Weights of a small rotation predictor: muon at rate 0.0027.
Rows from block 3, named by matrix and row number. Rows with one number belong to one neuron. Each number is 128 + 32 x the weight over its row's rms, rounded and kept within 0 to 255. All counts start at 0. Numbers have three digits each. After the name is the row's rms in percent of the matrix's.
# fc1: MLP up (model.blocks.3.mlp.fc1.weight, 960x160), inputs 80-159
# fc2: MLP down (model.blocks.3.mlp.fc2.weight, 160x960, transposed), outputs 80-159
fc1.325 042:103118047181119084164105115096109122083125109179127117129091151126136144111107147205126139128137122094135083070070137081078125145093148149106158138103160131109090174106102169124151115119119139161161084143111156166124127093172088052133103096
fc2.325 040:137135114103110097134109149204135108141138161094145145083024143087077137064139088083078085154119110082139157132079145126094160109127108149103144101155095114083092113139147181071161135099106123106127126174115119091150110098119096120098124138
fc1.326 029:155102159178073112149124060120106117105167099127127164108141135147095128112075111175131172100152169109124099060176133150122080127166122091137137136118078161141162140118182134152140213159117155156136117155087141129162187183159151057114162108
fc2.326 031:111098113144090128130137128171137132135121115142125156088140119186129126115175071097168115135102093107131100090115161141185188196130118177161123100075144113162152168121157128126156111142144111166084085134039169135130113044125109145115132137
fc1.327 065:077155108115159097156103134145181109150111140119119140105134099092165095097145117088119170180071072128079128109134173151117133142184095170135119168092118090150090115109134119105105111124184098144087184074211152139096076183157104171118090089
fc2.327 063:125147096083109105117185126089138118123133091107144123159100142126079180119187198135161142126126129090138084112110126128147162126115168163100121081114126191146147097068121165080118194067128147150120145109255132117164115130141128078158127122
fc1.328 031:111106118142159117099176155099128131132121127133164146121152130134158052072129156063136147143109142127169103130119121140115127167126132125128121143137162117127105134114138116103082143181174126113057102172164195128122145112155131115121143111
fc2.328 026:115123083123058098124161144173111109172103117131153105131170141074125143096087167151128117150125129100125127128112103144139131090117130146142099094127080145111125037122104193118121112118158137089137201144109077115120132128130164117188101135
fc1.329 060:083112140148155132075112088149158126095154036204158104116090143104212102114140114106168134127138161120110150136130113132115163198112097142096172175146107137133197099103114111138183152164159176169101138173132099127149132124192156145118126111
fc2.329 063:166130143091094088135166101148181104146153055140109144176142115165118157087113136105115090095091136116140131099109078147115096174122066138108110077131202150131130114179124119160093134102164232113139100127099152109165109159096137157081074083
fc1.330 019:108137127115127121122115175158088156120115151176167100171127099147106197194136080190113070078110118147139097157145169176114089101092088133149154160126159112104108131155112126077161103069128162122186077127147146180069155120089106126140097164
fc2.330 017:119111140040157117137119190137152097177092080161114111123093128121125099200069083148116127115105123135100224153167150115102143078134105080110155146087126110084146180140121083077105098130146069148095111119151142126121157161173174172076152149
fc1.331 173:134125148090124148162070147119061127060136132094124129095110139058105162198146125143138148111178137069129137055065132087118170128114149068137067155183169089129102177144116172106117126099144139162143089157154140095132176162115117107134141123
fc2.331 160:100107138107144110128160097133148178116098097117109125084118132149125138153124135194122123102135130168152050184119069086192118128128143126180116154078163118129093113170068133152162084123107141117134171168097180086121132103063110060082134165
fc1.332 033:148080088179150152107114147144107108139170127110054096153136128103169108100098137179120152106104158110152088121073065099133169080112118125103107152159170122083103133200131123113133111110125148175142056164153121113121135093093133150136138134
fc2.332 033:061083145120122157133071168153190161096103201077126103127128088116088174139071090135106105175139150131115143210098123138118156119145119072143116108150159118077099115138114102057157170136136171089133155141076067140135162097128116119136084120
fc1.333 068:132055097061090116105114158111198134094129124137149121137106085140141097158119170092037154115161093104154107120110099110148140148081144133139124063124136109138129107149158162176182097093117091099152201065144149121151112129167128130120157152
fc2.333 066:139098126117144147124166104187108146117138071062136128109051114137149185158111100168133085104119165181094086151113172091122123183112159110115142205139130136154129126110177105153175109112101101131148103074159123111160138167083130101056137094
fc1.334 021:128159170084107133127142122172116137129159094137161180136117170104138123148093167187110082095146215166129139103086089146096086106138100108081150112101123161129151091152145097153118135113115132111168132086101130079119141108050121112130147122
fc2.334 023:098133179153144135121171123111146192122083142101158183118198128117099120127168159094102173158110102139154153121144141112133149087180098098161161137145172106117133128141085068158142188150130101116131144114046108145143096076134106116115145099
fc1.335 143:175151133177107126137070087124117126129125075100126148200142101094050133121125141073098098113073110083127162175089094128115098089145141174130101173112101183169171091153124140148121130197198071139170162169165114105125180161087136119142139111
fc2.335 130:115153120131106183131135144147111150109181108124147121118143175107132190114196141131117127093147159187182089133101111145110119121096107145108099131148133137116126136132105070128186149138118101120106144172096102077108216074143094106101154134
fc1.336 120:083129204180162124155126211120111128134143105130083101224100134100205123129173070126119174132082150117161036029102075110134128138129120085127151112157137122137132128118145100121113168089157085169143145150130117098104059099103134198133114138
fc2.336 120:136127147091094108120137122125156199144146112213102098109118128169137153170144109173102087150137162097084149085141112199126147168119119092155109125135183085132111087127102141109148129130130116121111141129134094131130101116121207078127136109
fc1.337 015:160163199076127153143077116129113146125148133123141147111137124093098151189095140148110081100158170137175118116085145127150107125139091125073168107126115142078143102169125133106171119065106152133168121149053147113127105062090128123130130170
fc2.337 014:103111230153108122144122168122122147105097134124119159130193099094112111154102106094097151139125113151137120167119165161140108137158127110171179134155167125091065158176126170139148159149120121117079094140034147142118099153143133115154141128
fc1.338 131:147046130144138100156089040149151110079140059211152117125127156115138137139095120165116098145135141076160132162129142111131116093143206180081109161107152118099153129108138124120139136163168141133097182205128145160073139098081105137116113114
fc2.338 119:157098092115119122125094138112124195122151096144225135127173151148104157052121128126153158101113093095136057165103099145176112109119169186101097072090129158113175157134059133165117124082108161145117105158146124123142116113170166139103116119
fc1.339 190:099205094192115126123040143110112136080108142169102164178121087086131111135136142105174190134161209062116130119026142124195145088160131128124056164121091103145163180092140094135158150092199129165105171146143058113156109178129126179109088149
fc2.339 182:097125173184121144126049093133149179150131107063140100114125122120136148061163130143160146125128155108117075111112147153103146078170124121142094169108167194145167103091144093082095163127078120075118175127135166089116145176189150158151115152
fc1.340 025:105191199158150122168114110079153123197139099135118119099142155164101190166111153125145076153146086143136158147156087144136114166166161165144111114188130140187142087140126139111142134090112124094121139115117113177101096127158152105098173170
fc2.340 023:149201139147120195149108171140105092149167151113073117129110119144132114116112023182142170094155140084128086108133137103088122179157136118082127142157136139204171144111128107153146126086109188088169104108136145148074172121116123165153094137
fc1.341 115:122091132090111132082137139172148154135156150169151135139140127144120166116137120139110080137130075057126146066136117153160106197122174079175131125145148142143169117096145145124116131060157145084122167141130174038123139178070104094117154213
fc2.341 102:115088152127165113142118118140125088134156044150136215103103158112109137052090091132138099143109152166050160126132196085107166152118118159115151161123143167153133114124149105134125129125156135140108106147127125132123130157124097103151115114
fc1.342 051:167144169088151116144175153133147122167119156150161161167085180151145131138140081127103091191120147168135107107114124158147137051127145144112082139103159092128158128150140135161129187131140122120109119229111146153134127157142139106079089146
fc2.342 054:109116141183117139139135154179080110124126135208118180108110130148113105069108125137081138095139165064143081154156139149116140106096105139138141063134124089098104117116082157096153159150103134123135129093149093104085155222140138117200130158
fc1.343 022:121096068166114118084125096106107157141143106085064129080106143119119101114089104092169127145132135090165165120165122088166144194140159112150141130130134161146171159128138150138122132092150121081133148113029139144196143158113169080099146181
fc2.343 020:144149084134120131137131094145110083115156157103123125128138125150115136099096057141157148178109128115112123124129134120115137183113105210111150098135169117193197070120134099149163111134126175119090112136062145138106133190129100142193114129
fc1.344 022:125171175089124183112125121145059159114105117081126127090104121122180248144139121098114095094130114125108130107129110153133104105081120180130158166113121154051166087122071142089127129137179161145143176157111138110104060116182145099158088143
fc2.344 021:112124211194139129143093175092144078139090108102127149158171136132141082085177080136114114117137119163106138184138118159108097131111091160155142097119188094079122178141088196113144075161139097143123076130088152111122103150067085093141147127
fc1.345 038:111106151098098142101106141128158119090130114082136172130127157089149165140143121127149107111136132209106123131132129118090192151149187082058104106120119137138114155126170151116102102096194121117162158191120125072110097170103141142105103167
fc2.345 039:105133140143152126125163146149142156165130118138125174134154064111158096184078112130119176163120105149110099121189122152153136125106123128171154147152084087086138152149092148213107173142124128110106102111079101098113120126123154140088125089
fc1.346 059:109199134135150137110116123081148134147137069176159086100121172097136113175168128096178154160123168172106147135091124141146123172116152101119174133160119121173167039140084133062171153163102172160128150129142138134143072148165155101113141145
fc2.346 059:140209223177110115147142131130114066173161084111069141138157119175156128093093081109092103124146130111110135100126099132091125160174130130098124112158185143176191144143101130169149102106148211104217101127096113119084150134084153142136089118
fc1.347 082:107157147143136136141104126159158115138117144070155106135096117099074102157159073151137199132126130117148059115122136054123092186131116134154107103089148148066122161101102136123175134082188157126196125150111124104102046179126110168135110158
fc2.347 078:117186167131178147128080117107135105159155110152103071114085104095151135143181120145118138107127139085070068098187115140120157141109144088133110098097107123125125165111114096071095149128114126050145105154122088124204087077090162099102141126
fc1.348 021:078139250170125110149128132120119127120133130158143068148179074129138145170116173168088110106156150143113110128096098166107094162115088147099122079130149099134125122168095123126131126139119146122098060136165088155129112060144130096121107159
fc2.348 020:111120191102106117138137162145102094166166153117138081093108109126111140144151083129128133123105118108145095195109159119104084112135127081110137150143122120109126124127128119122123140112111152102139134155152141138100122117145124079124136133
fc1.349 142:134133067126105147185118081114115139088131108118192077099092155119132127125175130072199111130136173163152102133091107125075106237062151111122176184155129120118180146127086105133122155153100140168144145109101107104208157179126105064128090150
fc2.349 127:119228138183154153127183121104184058155151095099108165143147145139082130166113135083122102135098106118109127191092096079098111185121112068131132108151187113152141087170152112177109095122115174132177130152100154119102155147102110123086102137
fc1.350 049:132192121142114145137149109136091093142125103148096118189099147154091085155139135080129130126150225130125120081089142088105093155093127093113144080133141210171086151153107116125134158134182112099141110117133184120134172143082152101118130137
fc2.350 044:131185106134081150121179089132097172141174098178085173123097184090143140123129118128101120126098129125120109113103156094129134167126088101114083117164152084198130149171147215137132095132104087122112129147101177126126141125127134154110158117
fc1.351 164:137084119146132102194108124213087144169171069114113169192094134152115137156128051127118094084101154190121113088157145173122158094154126104178100134150194119089166116127169127158147150120129161146157131159134087087161063155118090124113089138
fc2.351 172:151121150116132078132128092104143055155130094122150133097129106138104147113132111126106148174080119143160103212115154094098144132141193138123121107168130149099089140131116108160101172145145085100106114103143119200115082123146069184137139096
fc1.352 083:123150196106148145120157172121109118146151141182110095120142169057115054198144167095177144106148161100141137106105141154106112164106104154111080111131184068173078133126089138117085171125139145141138136168216116102118140118086112094122149129
fc2.352 071:111102183115122140138169109110204165149110111158127113123188111160146165181055075133113115106143110092142125154098090177178112136126088133151087173114140135172155139152057168118135085113128095122142118188122152146027126144134199121144139126
fc1.353 036:108143143139192130116141090077123133130134087145108090068120158112099166113140136131125195164098104128166143174160122081154143179160106155125141200129084176113128133125087098097129140136166142137113104104120181161156096157179129140123149132
fc2.353 036:163191155169104162136134144104115090181136101135112079165114139136132132058116052157131103120142139117159093144103127090101123179131111109144146065164139202160124141142099146105114159132169186049070097108106128129113132134070114181147112132
fc1.354 051:079051146132129086130126054093155146139130084169173129141134134113161126109075131168140162119125093134151164064125153081090149148141105148149119107111123200086124193111085173205121160116156123153129097192100136140149102080170172132185168151
fc2.354 055:157114128152073103137128080076137046118119155185130119125095111133214166078151099175084137173127108141188035088126135137091156117155116125076118097155093177147107114097178132190110169132120131081099107142088195110091145129104086080124153171
fc1.355 150:098112152113131079085167137150157133128159071118129120150147120116171153120079163192104149160123089160135150120105144081159120092174107120121140195159090213098196083102096171141142076078107090104181091114103144126132158158130063093141127155
fc2.355 132:098134114140217121127167086097138073104152109160171089151152164073074143126140162126123148152159134127204148125066134096162144099112080128130127097124109137093092154138168167106101128130122104113167073167112145159116123097121070067128117097
fc1.356 025:137120176150145088174196122127066141121129066174132144121114131104130054087108135157144183085133179140119105122124113130081159112126155121150189139094084099129094153166130114094084168127071130161082098159073175041167162126095133104107140104
fc2.356 028:117129146125135141130172113104178186143108160177190163107178134107170133052176112090126153172092117140140098165142101165114140128132132133159146160101103115115125169110060145145162150157122129115144139125019101139125101093108175179226130118
fc1.357 137:097049159118208142132094071156114130187133162110111156145179150101219094099141157162094107126063139084092129115089154116101116162152169145114176153124117187171095133179133141111138149145092155104182150124149113034114142125163165169133107156
fc2.357 124:177119148123158078122118141139134091167185122106183090120133105093100149183169095144113153151172098158136102144115042177135103123138125147177125083086151159116130138158138184121091160125124140063160099169094123172130108085125156160135123119
fc1.358 031:096121255201094104133118162104103132130140154137097037164157091125102105153144148166126142132103133129128145122127129142075099113135128092114109132103122100168105137146144108093118134126098134089093051135188072180132167120174102104116140144
fc2.358 032:125117148096124115120145170124090144182128094117136052085115112105209147133118059129138124153109128124112167122118145107139133095125140080148146112121071120135137152128156156154106113115095146119188168130174151127118173130179141147137122134
fc1.359 207:158108176100046077080138212153149137149136154104079144101143103066104123136135144118142094130108150131137102095118174188093115123150135151116150075250137166149127178099187052141095085133171128181125117121118124126211144143146119138119170111
fc2.359 212:127138176095044114128141135078170170135060128157096137121114100126165152140146143170174169188175149137053144120107134075171122145127106149142075061171145090129127094088120130122158184069095089154150165149113182125105184159100119092095174157
fc1.360 070:078115102168131112110171130106128145127150098162113141146130126147123154151126123122104136081152234044052142094130060101126137191120190149162121088131093126143167160115165126193165147068135108131159169127121155095132177164123102104128131124
fc2.360 070:149130156111139135138122096120143170128140152124130165097122166174155115121101127189119125214120129143101098125154113083102081158123132125056120074115171191117119125123162111128110082147137149142122172166105082136129172186162106120082125109
fc1.361 015:087163156201120111111169109095104145170146153105102111068137126112139130171082138130169120102127142159148147145150135082167089194063199086148079052121156139212124117159127118122094135153126122131145085140091107178107112104174101060117110139
fc2.361 015:152143095179116128133145173120040077122109110103103108142122117076120115160111060152125107146153096087136106116150093060141153159125104196141104148109163088210165134122173161167139088116089140121189127136087159117112121105153119178117121134
fc1.362 056:145094135123074120129112118133153080137144110133153136128073128140118121161145180110056110184117116107123118133111154130182116080129131148097186101122120157113101143135153168179166119145099088110132184156104156156108124138163119129126107107
fc2.362 054:112133098131163114128108120153157135121118104100130135105082129119127154094163141156128129133114138111162063169124145156144144130115159210073138176105118102165130163144204076167172133081109117182099103131169111119169125118149132125070142117
fc1.363 077:147115100167111140129110085081093101081175138100179129072116108114193153117118115075103215128162117132114119111090134107155169122095154145070130165135129182088143124067154187138118118157060115143144096136180114117161163076161128081102110119
fc2.363 068:117184136071154158125116127099133118103169157122160156171150095111066158075135153118107147181111112067091155194120149121177173103135148093156120090167129130098166108109141099174122080108104177159126133187126088146148156136060134142083150097
fc1.364 016:083114124108080091187103135171166166131143123189128105116138113146131117146137135127134163165168172161096135111076153107140121088166075195106124091100121119116138108042117130130108116181131155131116102108145066139142189114072101127150135105
fc2.364 016:136117177114143095116116126095109151136159137157137136102173132166156118131129163120073137135093120119155178171092121114156120066115127120136152143131145135098124177135140127145138145145106111162155128145178139140158142017126130063060117115
fc1.365 137:131105055199127086105151142109104125123106196087159113109128107063077183128122155116172103083094153138154123143134125166143137130161132122062038142106111102039135139148156103136111136128148052133124144122186127103105109118106142115119154137
fc2.365 128:109102116078130112127154150103112133167086081177161165079141193069187052100172094123108130197161129187074156170157145109140160113078158098086117127126123125117106103131069090129098076143139127152134144137139138134099086156184169108121081162
fc1.366 140:133131237131137130099072154126089119152139149125131114153145065049122120075143184107106160180136129074099164068085119154173106103117124125124099112143103123166105155155169148160112131100165173126164138163193125097054120163077136080129134123
fc2.366 122:105088211128131090132095065096150119103153144125134084132073185199112152149162123092111098123143176150103143193101176134157046113099111119104128084124130129144155132170115113139112145188114135091143204138091126080140153154083118190029129147
fc1.367 040:104181203140116092069079138141138097095174100178118114174156190079122193148174178139111099150128191173130140186080181136111137146177120137112130100134113116126150123128097132115167141158188141128112097125095142121132140156064132107116139167
fc2.367 034:152133197150139086127107169172131146137134070125112089122148094183150109126113040109112160136082105140197153154092115161114121138138093140140138126184177130182127130186104075149135197133128128090126094141086144148114136079187160136082129127
fc1.368 180:136108151145097141104128174080075136072078172136157067079160179157064093190130089087135138109096108123119170168107132125104131179134136087193111106139171113068051132126157171120132131163158124128142124105091071086155126130178107123109123156
fc2.368 172:201110164105080113122088129100117124107119060101154145103134093134116148102150085179110152176099110162131070103155123109134095133131149092100079147105135113075149139146092136133139146114095131139106174096219123114142089093154148094111114134
fc1.369 058:163099155145174099082101122176134127121202098151154105100112148139202138118156111112187099139130189132073169078097094164086146155143126130065123119161140121097174106177106124139162166104206127130120130175149123119080182122179152115106147141
fc2.369 053:130085159081124093112131093144192145107133099116145149185168117130132106138093128088105090073129118117137126166058164173149084164126107159103106098144153143142127121183153108116079074145152142103137161157100152106099158178044160156085101085
fc1.370 024:128104221158126102118144135139122119096153136168073089183164114105067173162102180232097087102124166153147091172060081164120100089140105133114141129156165118077123114159132096153151146101060148133129067179126082143102138094087135129117163143
fc2.370 024:120054168147119111136131158158130135140112125149110073097147095128146140106089055081103109115130126142144113209114156125113123096176103051159136170165153079087112094163124086101150166132101114107140102143089124140108171117156129134125127137
fc1.371 044:106099116169108129067122175130085103150145130085132121114164150181145161079123145149114131101141139129144123159098099154119198123140102148118122098161154161145130102193094145117131155168167096145089116200160173093072115069050163104097180105
fc2.371 044:080088162161101158120105151148141162094106170087153103142153138118111124109082070088159132141135143172097171190087094152082151098112126174103103175181126181090116105143145140176156204134123119106197078155127067166087173147179177135154095156
fc1.372 121:111110121112145114188118114124125102098115156156123122185154106173146113113130142141092110158134101085166169106135074124144163174155149179086117124100150123201208092142164073144114184114126118138142128183140109123157106118171145066083067168
fc2.372 105:158105162097148108129116159202103118143167128174129123136109063080200123150205112182123102115165170146096123168145126119104128092130157126104093138138137134110144136100119132121084098165133149173139133137161111052073110092061156166132132178
fc1.373 089:130140092121107070171089158155093125110161061160058129133146128120138093077108134067182164158176133180101121110131135097111130128174087109159115141128121147184133146112111131138128090143166075116208100158103098113156108158133093182138134108
fc2.373 081:098127088110150181129163136146137105155113195150139082143125114086116104134114118213105129117110149130141165089101152130149203148092112134116097096118133102097169169144182109191135131152109098069156078105121153178130080101135141183124099165
fc1.374 058:062105218110131072119092102111175107111139116122105163124146154146128055142094136149091138174130143147142098231140087118111157084132127164119118101087046138170114130124090121128150096162137136135134144086165087123095155166154126138132153089
fc2.374 054:183115178127128185131107118099173210124110107115123120108153134184064197125099100146114163138137112129192098127156141169122126119129140058126142173157086171188131111149093135144090193093160132126135119098136136134153158053142175185152122110
fc1.375 035:122129195178130144120135146150179121140098150148149093175140107156137179168126162185116067092103076163101102138118054165115114105098086161124120140157141120074111117134136116158137116120133148156142103136184069165068110108096135164148092155
fc2.375 031:140105148116160141132090171169096072128167117133101097119048131175132133118157105133153135116147119094126122154143137129099130086105108086128098141121127099096124172135185074112117123117095125113204109122222139109107164120188086114073141144
fc1.376 033:073159180199106083134129135117124132155138140164112086165134127120107168164103161171119071099123119138132124180115137112114098155150125115101090123100109101153096139139154113117094120111147120141114043145159062146119123109101087128120111185
fc2.376 030:153119095131140119124128182105112127120125145111131051115098103085108105120121052127140159170111098097168118087116142074142128106115138133166125158112117099195128119120155093123166123108083116116132134124127127114129146071224136152132153140
fc1.377 062:128181168171137137122098114140073113132112104118175117092158155144119202117153148106134094123197126063131087153148116194130115153128097116158091166101145129126116082120141098161133178080038162119096131112112122105164038144220128092152109186
fc2.377 059:114169153145091157124102155190142106159125165131110085148131162135153075109171112144166138136150129197093095068141208143125081145155134093099107067081125115094078153132149167104130108140133118123094143133078149146123090171073067109119144106
fc1.378 053:107170084105134116135084131130187154197153132176112147095152139183147131094151169127101156195110092101096142181169110133159144086142134115110162153173142148217080142138132114099129094141085084119092153112152168156087090142129145115143167114
fc2.378 050:113163060162098148135112125127077191121112120077130135137117075165054139161200087158161097108171137127142122113113100118122123130119149152080145115159137181192117072094157130120161146077110148136143083085147134117122146152179103118160088128
fc1.379 060:083110116147091130176141125187142124078090116143147020105120141155135150181097169105082135183126083179111115170093150104094122072062119124091177139109136142073124147128129150158134127158094124140183042180099107171087102152168132117143153105
fc2.379 063:152085150169130090118084099094079074162141089140128147067085141135155148079166061135111123148114109143125131149113147155099143114134109110121149153159109108078124117106139111171157080102090155161136062140104152111138171098164125108112178141
fc1.380 037:080205174134178148098141147126123132183135106161166102093141157142105141134177132064118123173125121136113149155150132144157122169176125165139131190145141107170150092113087110051136136138128141136117124092164155158073065123101151102113150138
fc2.380 038:132250183166127176137136169111142071161148097101088106149126119125087114134068061172122156109166135104134135129140093128101176170162138138126128115123145144208160136117091108115150122118116185106139102120121105132109158154126154152148098131
fc1.381 216:093133100151138123106159114140112109125105152117143124152127199147129140179158132129118102139122134076120116184137149104095094130129131136146112139121150113136168128134137104136153000111148139142107118117132119128160094127136159121000121169
fc2.381 210:081110124139114114125109121156111134112180104141129128193120170117164117141124137126093107165150006126174133079091122092058151168160063136149175115117126123136146135036124100191127164157122106108141094076093180083142106122102069093157163166
fc1.382 113:114161052138128134077108157184126113134141099115142136119058111176156166151149190100172158082150094114106167130141178131090089183116125149181110082164116161138106114157145079129142147113140173107175134148188144048116138153204175143153122122
fc2.382 115:075131070134165149118121100119157134134102146113153132139092153122113077152115109132148176137123135150179146131165083077106142101095044209111132136099118116116110111144182151133108181112179165192123084123150162113141125071103063120141124132
fc1.383 111:175119139107182163087126119119101139131132109038175155150097217120150153169150129094147140058150143106126098052082110123089140139136134167068113159100166117093140138126134096162096133144180087167170146197084145131115162116145161069134154108
fc2.383 104:126121097132107168126077130133107161076153139136152140134072113083040070164171124111105151157061151090111106150117123136151056159131124173188081159157144141124122144109112190146100132080153142161118170192114122086153123115071145186126148131
fc1.384 185:127116108101138094084201171088159110137120144135127129182166112116076156096077142058126090166085169142115107148102116116122155133144124127189137106091127109130122147119070177204109255170106135126130153131153090114182102131154155152233121147
fc2.384 185:101109157116154066128128107146166160131135113112116168216133125174138096123120130115123146168182054151153175093122065092108093105126117124106153130143122164096120159070107052136126115148076118106142118071119148106108153169138039179091172132
fc1.385 094:065150081087126107161093112169100129167170156120127096171084153152150143122131134148092143139119130138125116199126111146109138110095123164094165127110124164188070139112065085111168126100149129078102136138134127120176200088116113126128173137
fc2.385 081:152132128129069127112109044125152150172135095066154135138149091065093105099131133173086117105139107126145094168101130075126138122134111129103124139139128105162067118132098180134141115141173087135156131114087191149086134209148175166218126141
fc1.386 067:125138170127170112106098112144159108129130090182168170167091136117060189143154077097151138142127114072118163119156131104120092194093114074160074079127097126123145176132114106129084123060126132094145172111150141094143147123133121111141097174
fc2.386 073:111167165117111130128122120101112077119164164181161199146104193157166070099156135142154130209114128153189058085147086107130085151136093153085153058137127095131172119119123040143089140150129155169112099132127114156147175115122140122133161118
fc1.387 211:120087098143124108138153092140110105136154077111100098146212099113120165151142107110130129129104109135127166134088196174133129122074131159112156127145094098169088083144208062073110069139133132151103127119166128120086135149146107092222125115
fc2.387 233:123137119133159140129130091117121142073130141128130122080151097173086139180106117178047140148136158107182063133148142078119146121123119122138135161115058142157146121100182120162071123155151136128107146100147134139173110101179157098114104173
fc1.388 032:115102177128161129130080149180134163130136109089141113124133120040181091085150163118121108145103161093140104155136143108084117116182133103077211159102106118096123132142135091095135124121127144146147153147121096028143108078092137163126171100
fc2.388 034:117137169151126191132072110082148169118116150058165141129219118172100148114112130070129181154121113171110176148140094196125161147136100103149171131141153124099171150126116125137124102137110106123066104120071090144114074168129211126109115108
fc1.389 055:136160124167142151139121075128052143161137164148112139109153152198115142147149128168131108074141131103125115137179107156110093119148084120139101060125077127149121146172147148088166171115119136117156096144177171086136080097170131096110132090
fc2.389 056:139104110179102171135173232120154132147074123113101119128135138100136069190130074098173121124177092184107120139116180140141088115131113115190115108099113188148122177132135083137142083127137095151100105124124175168061093067095088127162138154
fc1.390 111:142098164125126105149080151104157115137160128154143096142188167107176086086126176125159229165089118148129143152147099013115119127120074144090156159177101138115146141171118117142180115142174124139105131144112065069105185140087123117127141111
fc2.390 115:101084098109111139126112118140136066108148160122170121177120061125095128137124098110168109085164118082114176112147076212158182113135024172152131150172132065136154147142126080091114199140102122163157093125119135137155138090144158111067122119
fc1.391 070:162104114094160096105146070076108107150157115099162134127139195102141124113146122161129098117123137165116139106085112135128125158157150135100173217151120173120064088150086121186196108102062178147160103156118110083125092121135112173126106196
fc2.391 067:120100077170164102134128130177126141138113122131163094152166117111106154104105089103108099181147125144146181145071189044157126123126089088109143141108132055096175165182125172142109118154088176094144114156042082159125107108085109132075145103
fc1.392 033:150132197161129130105107100177091137148167139084154145088093147077131094152148081175134124112150219131072154080159110158097133068129190168108160111094095112080112161170149153148126129073103130120151109138132056059114100120068147105126128145
fc2.392 030:135167187130141224138145139111124176087125122140135182122195114161138161142074096076094212148107083123102088111140108130128130111152104135144159103116135082090123139090085124195136123137088164142107140110075149137132132154150139132153085113
fc1.393 060:158140192148102148115126120107189128134137075156094129170154105124147081103086133114075131137158096144157130127182106101100136132160166163146064120087132109113120141164195160111197098105128151157156169117129108114106075157210134169120097136
fc2.393 060:176112159118108185118148149169122176151086122093119129140111125129099167130128109173113135116127133172123067110120124156088105156104136086196129116147110159138118063098073127140108127093149202108110143068119140144169153187075153108220126113
fc1.394 027:088207104123125165059092117127138118183141137117168115081128122100191175171153059110110090142127112125091141162106112139110117197153110194125095129132152135099100107123123173087129140112142160092102152128167142094144085103143133127130099137
fc2.394 026:075208184116147151135119146106120128154126123076124111148176105138112141146062153159137175120103134122102139177109098104136107142119140092131126074133121197087135127127116167183130135134102187108099143157089107171125114125093106051153107091
fc1.395 029:111126106126105109108083136114148153105149103146113154178148153111097071117058127119137084112141152163129137149102071161097151122093108115106120130115172144140133086113148107128135092143058119082082124100116165058131116106087116167113147121
fc2.395 029:092157162104130108135102094119169165135070143185164181131145104120148137143127151121119158159126125165123150107130203083126163100187133059173143120156131114111171097141103125170123198161112144122127123097074075149105096120115146129113131080
fc1.396 024:063088166115103132169095134122173134145139112164163138105142106149161154076147088070105119089051138112112140146122134184104122141155052098147171147100115107202124127082145119103123137152164116134091189095190148088084138153057132122111117126
fc2.396 023:051149153071104120128121052064117158125133129141169136132169137177122149116182211134149174161106130106143114110122140167147106134133151136088160113085104141114171177108122127121117157111110106173098143116148074140141137147147119080139128097
fc1.397 173:112073113105074148131136129149130167209102150105108123121161092139109119096092132117146170067120110129137104097103131134093139081147075067156119153108096141077110126139186137168164070030110145147121132130149121122151108112207083094106104147
fc2.397 204:091209146144100129128134207117151036107082131147087114084172107133084120144091137120129061122112141171153178121163098159146130167142100106174139100075122128157178125174098106159153163084123121103131153146105134144111166118102120107123133158
fc1.398 137:201087127163151152080116126114127116142163169096118162074061180170126161119161175211082093155164162150147073128119125084125051136089153144121092100092111141053092199124099145100148101107106072116166154154201095170125122107123149176160125153
fc2.398 135:140168096111160108126129130090126105127076099106159125035139141098123188157165187180082121118153139079123106173161099161122169149091164195089114132166107171097106173139135143112135153045092044160141125100145081105139104140131091134099139166
fc1.399 085:216046203181105090163102107162164116108137067104147171135163124098141119067112131184142064112133176132131185147116166145105121150077119086052140094125110156157141149152163111158159119171113145162129164153140109104164114172142145104117124097
fc2.399 072:159111113139144120135127040117155185112164157140165140099187069148102156093102074098150211130120071129150114153128136148139127145127155123152139097143069088136119153168128107197103121111087190130084067161122130158132065143131160196119130085
fc1.400 080:180068223117105174100130113105171123101153049166114146125165157115124073109120166113093122141106120114148136159172102137117104140119163162098109111129119104180127132115181121125180114125136192159131176130123094119110138143181153124143104155
fc2.400 081:161079151120094162124137099145125160146088153139167154127160134148106169102139137155108144128097109177150081105130126139100112130115133099158147148137112130160102089129061072154129118069120225119088128104129138157184137191125111114232128107
fc1.401 013:127104156060155170118127137144132135139134126124123158085100097077124121097114173074125097089129156077091124057118079143168155049112111100122170137137116135078141110100093131079141138142112154106136230111112132084085068080085154156151136099
fc2.401 015:096105213128102110149143135088167157093098075130145173156179135148139143079121150116124135127154133144120125176133102183157137127139105152140180122127192079093086131134100148131177101149140096141085076092101157122141085154117109079163121108
fc1.402 049:147087110143096149126098098114063162135148115122156141123114153129158132082102118087105158114109147097145152129139105176152088036130167126117123078121116136094082129123136093100119159140128166143145108165045077168146208153193084068145134141
fc2.402 057:117129071143090112124075121163114161095130152118122115104189115146156103067136134136120148153159060098126106073147143114140161149128183207094164110110144078177137132127095117161132155140136131169077126142059127107164117109107183157109121132
fc1.403 055:170078146151072086129076129097061123152182096123111153156117154087155109105090123078119081091109132095140091156084068113149160101090162189089111140105178132121143143117140111110081143096107102143095085143161088137094204139080147066127171140
fc2.403 050:159077141097118149129063096117175150083112140108138128156158142143108131183107136151116158132097144062115149155100070155203158145120139127138107142131145102131100096127099118064132157116087101131082140164106141135173162148175127161162111118
fc1.404 027:119124197160099135063088144115093155160150143118083116108108081170081097112095135113142156138137128130167131119179103100120149146129147118171094130144087173182184136138121124071130137137105130110098159093105132168125135157153153088108152149
fc2.404 026:129155167147129170146129158117095147148124079142085059121078113140173188118161025175166099149133146095094179134161114138120124183146133111166140102135124134214150154132133137101094113141142147065145136106123148142083159105118135184151130123
fc1.405 201:162106143138124155125110137102136113061071128177068133126179161118040090108156111134135134148161116119130183146110104162103125140168117102189111156131153120034117133146155102124122123127093163127179066160026089103136134172159173140135101142
fc2.405 200:202087152134160159134104142149155141128095097100126127120116129123139104179110093140111086152084124158103114184124141120182137173103096107107137128137108095057140139111165079094079136145129078147109177080229187116132120050092128128104130105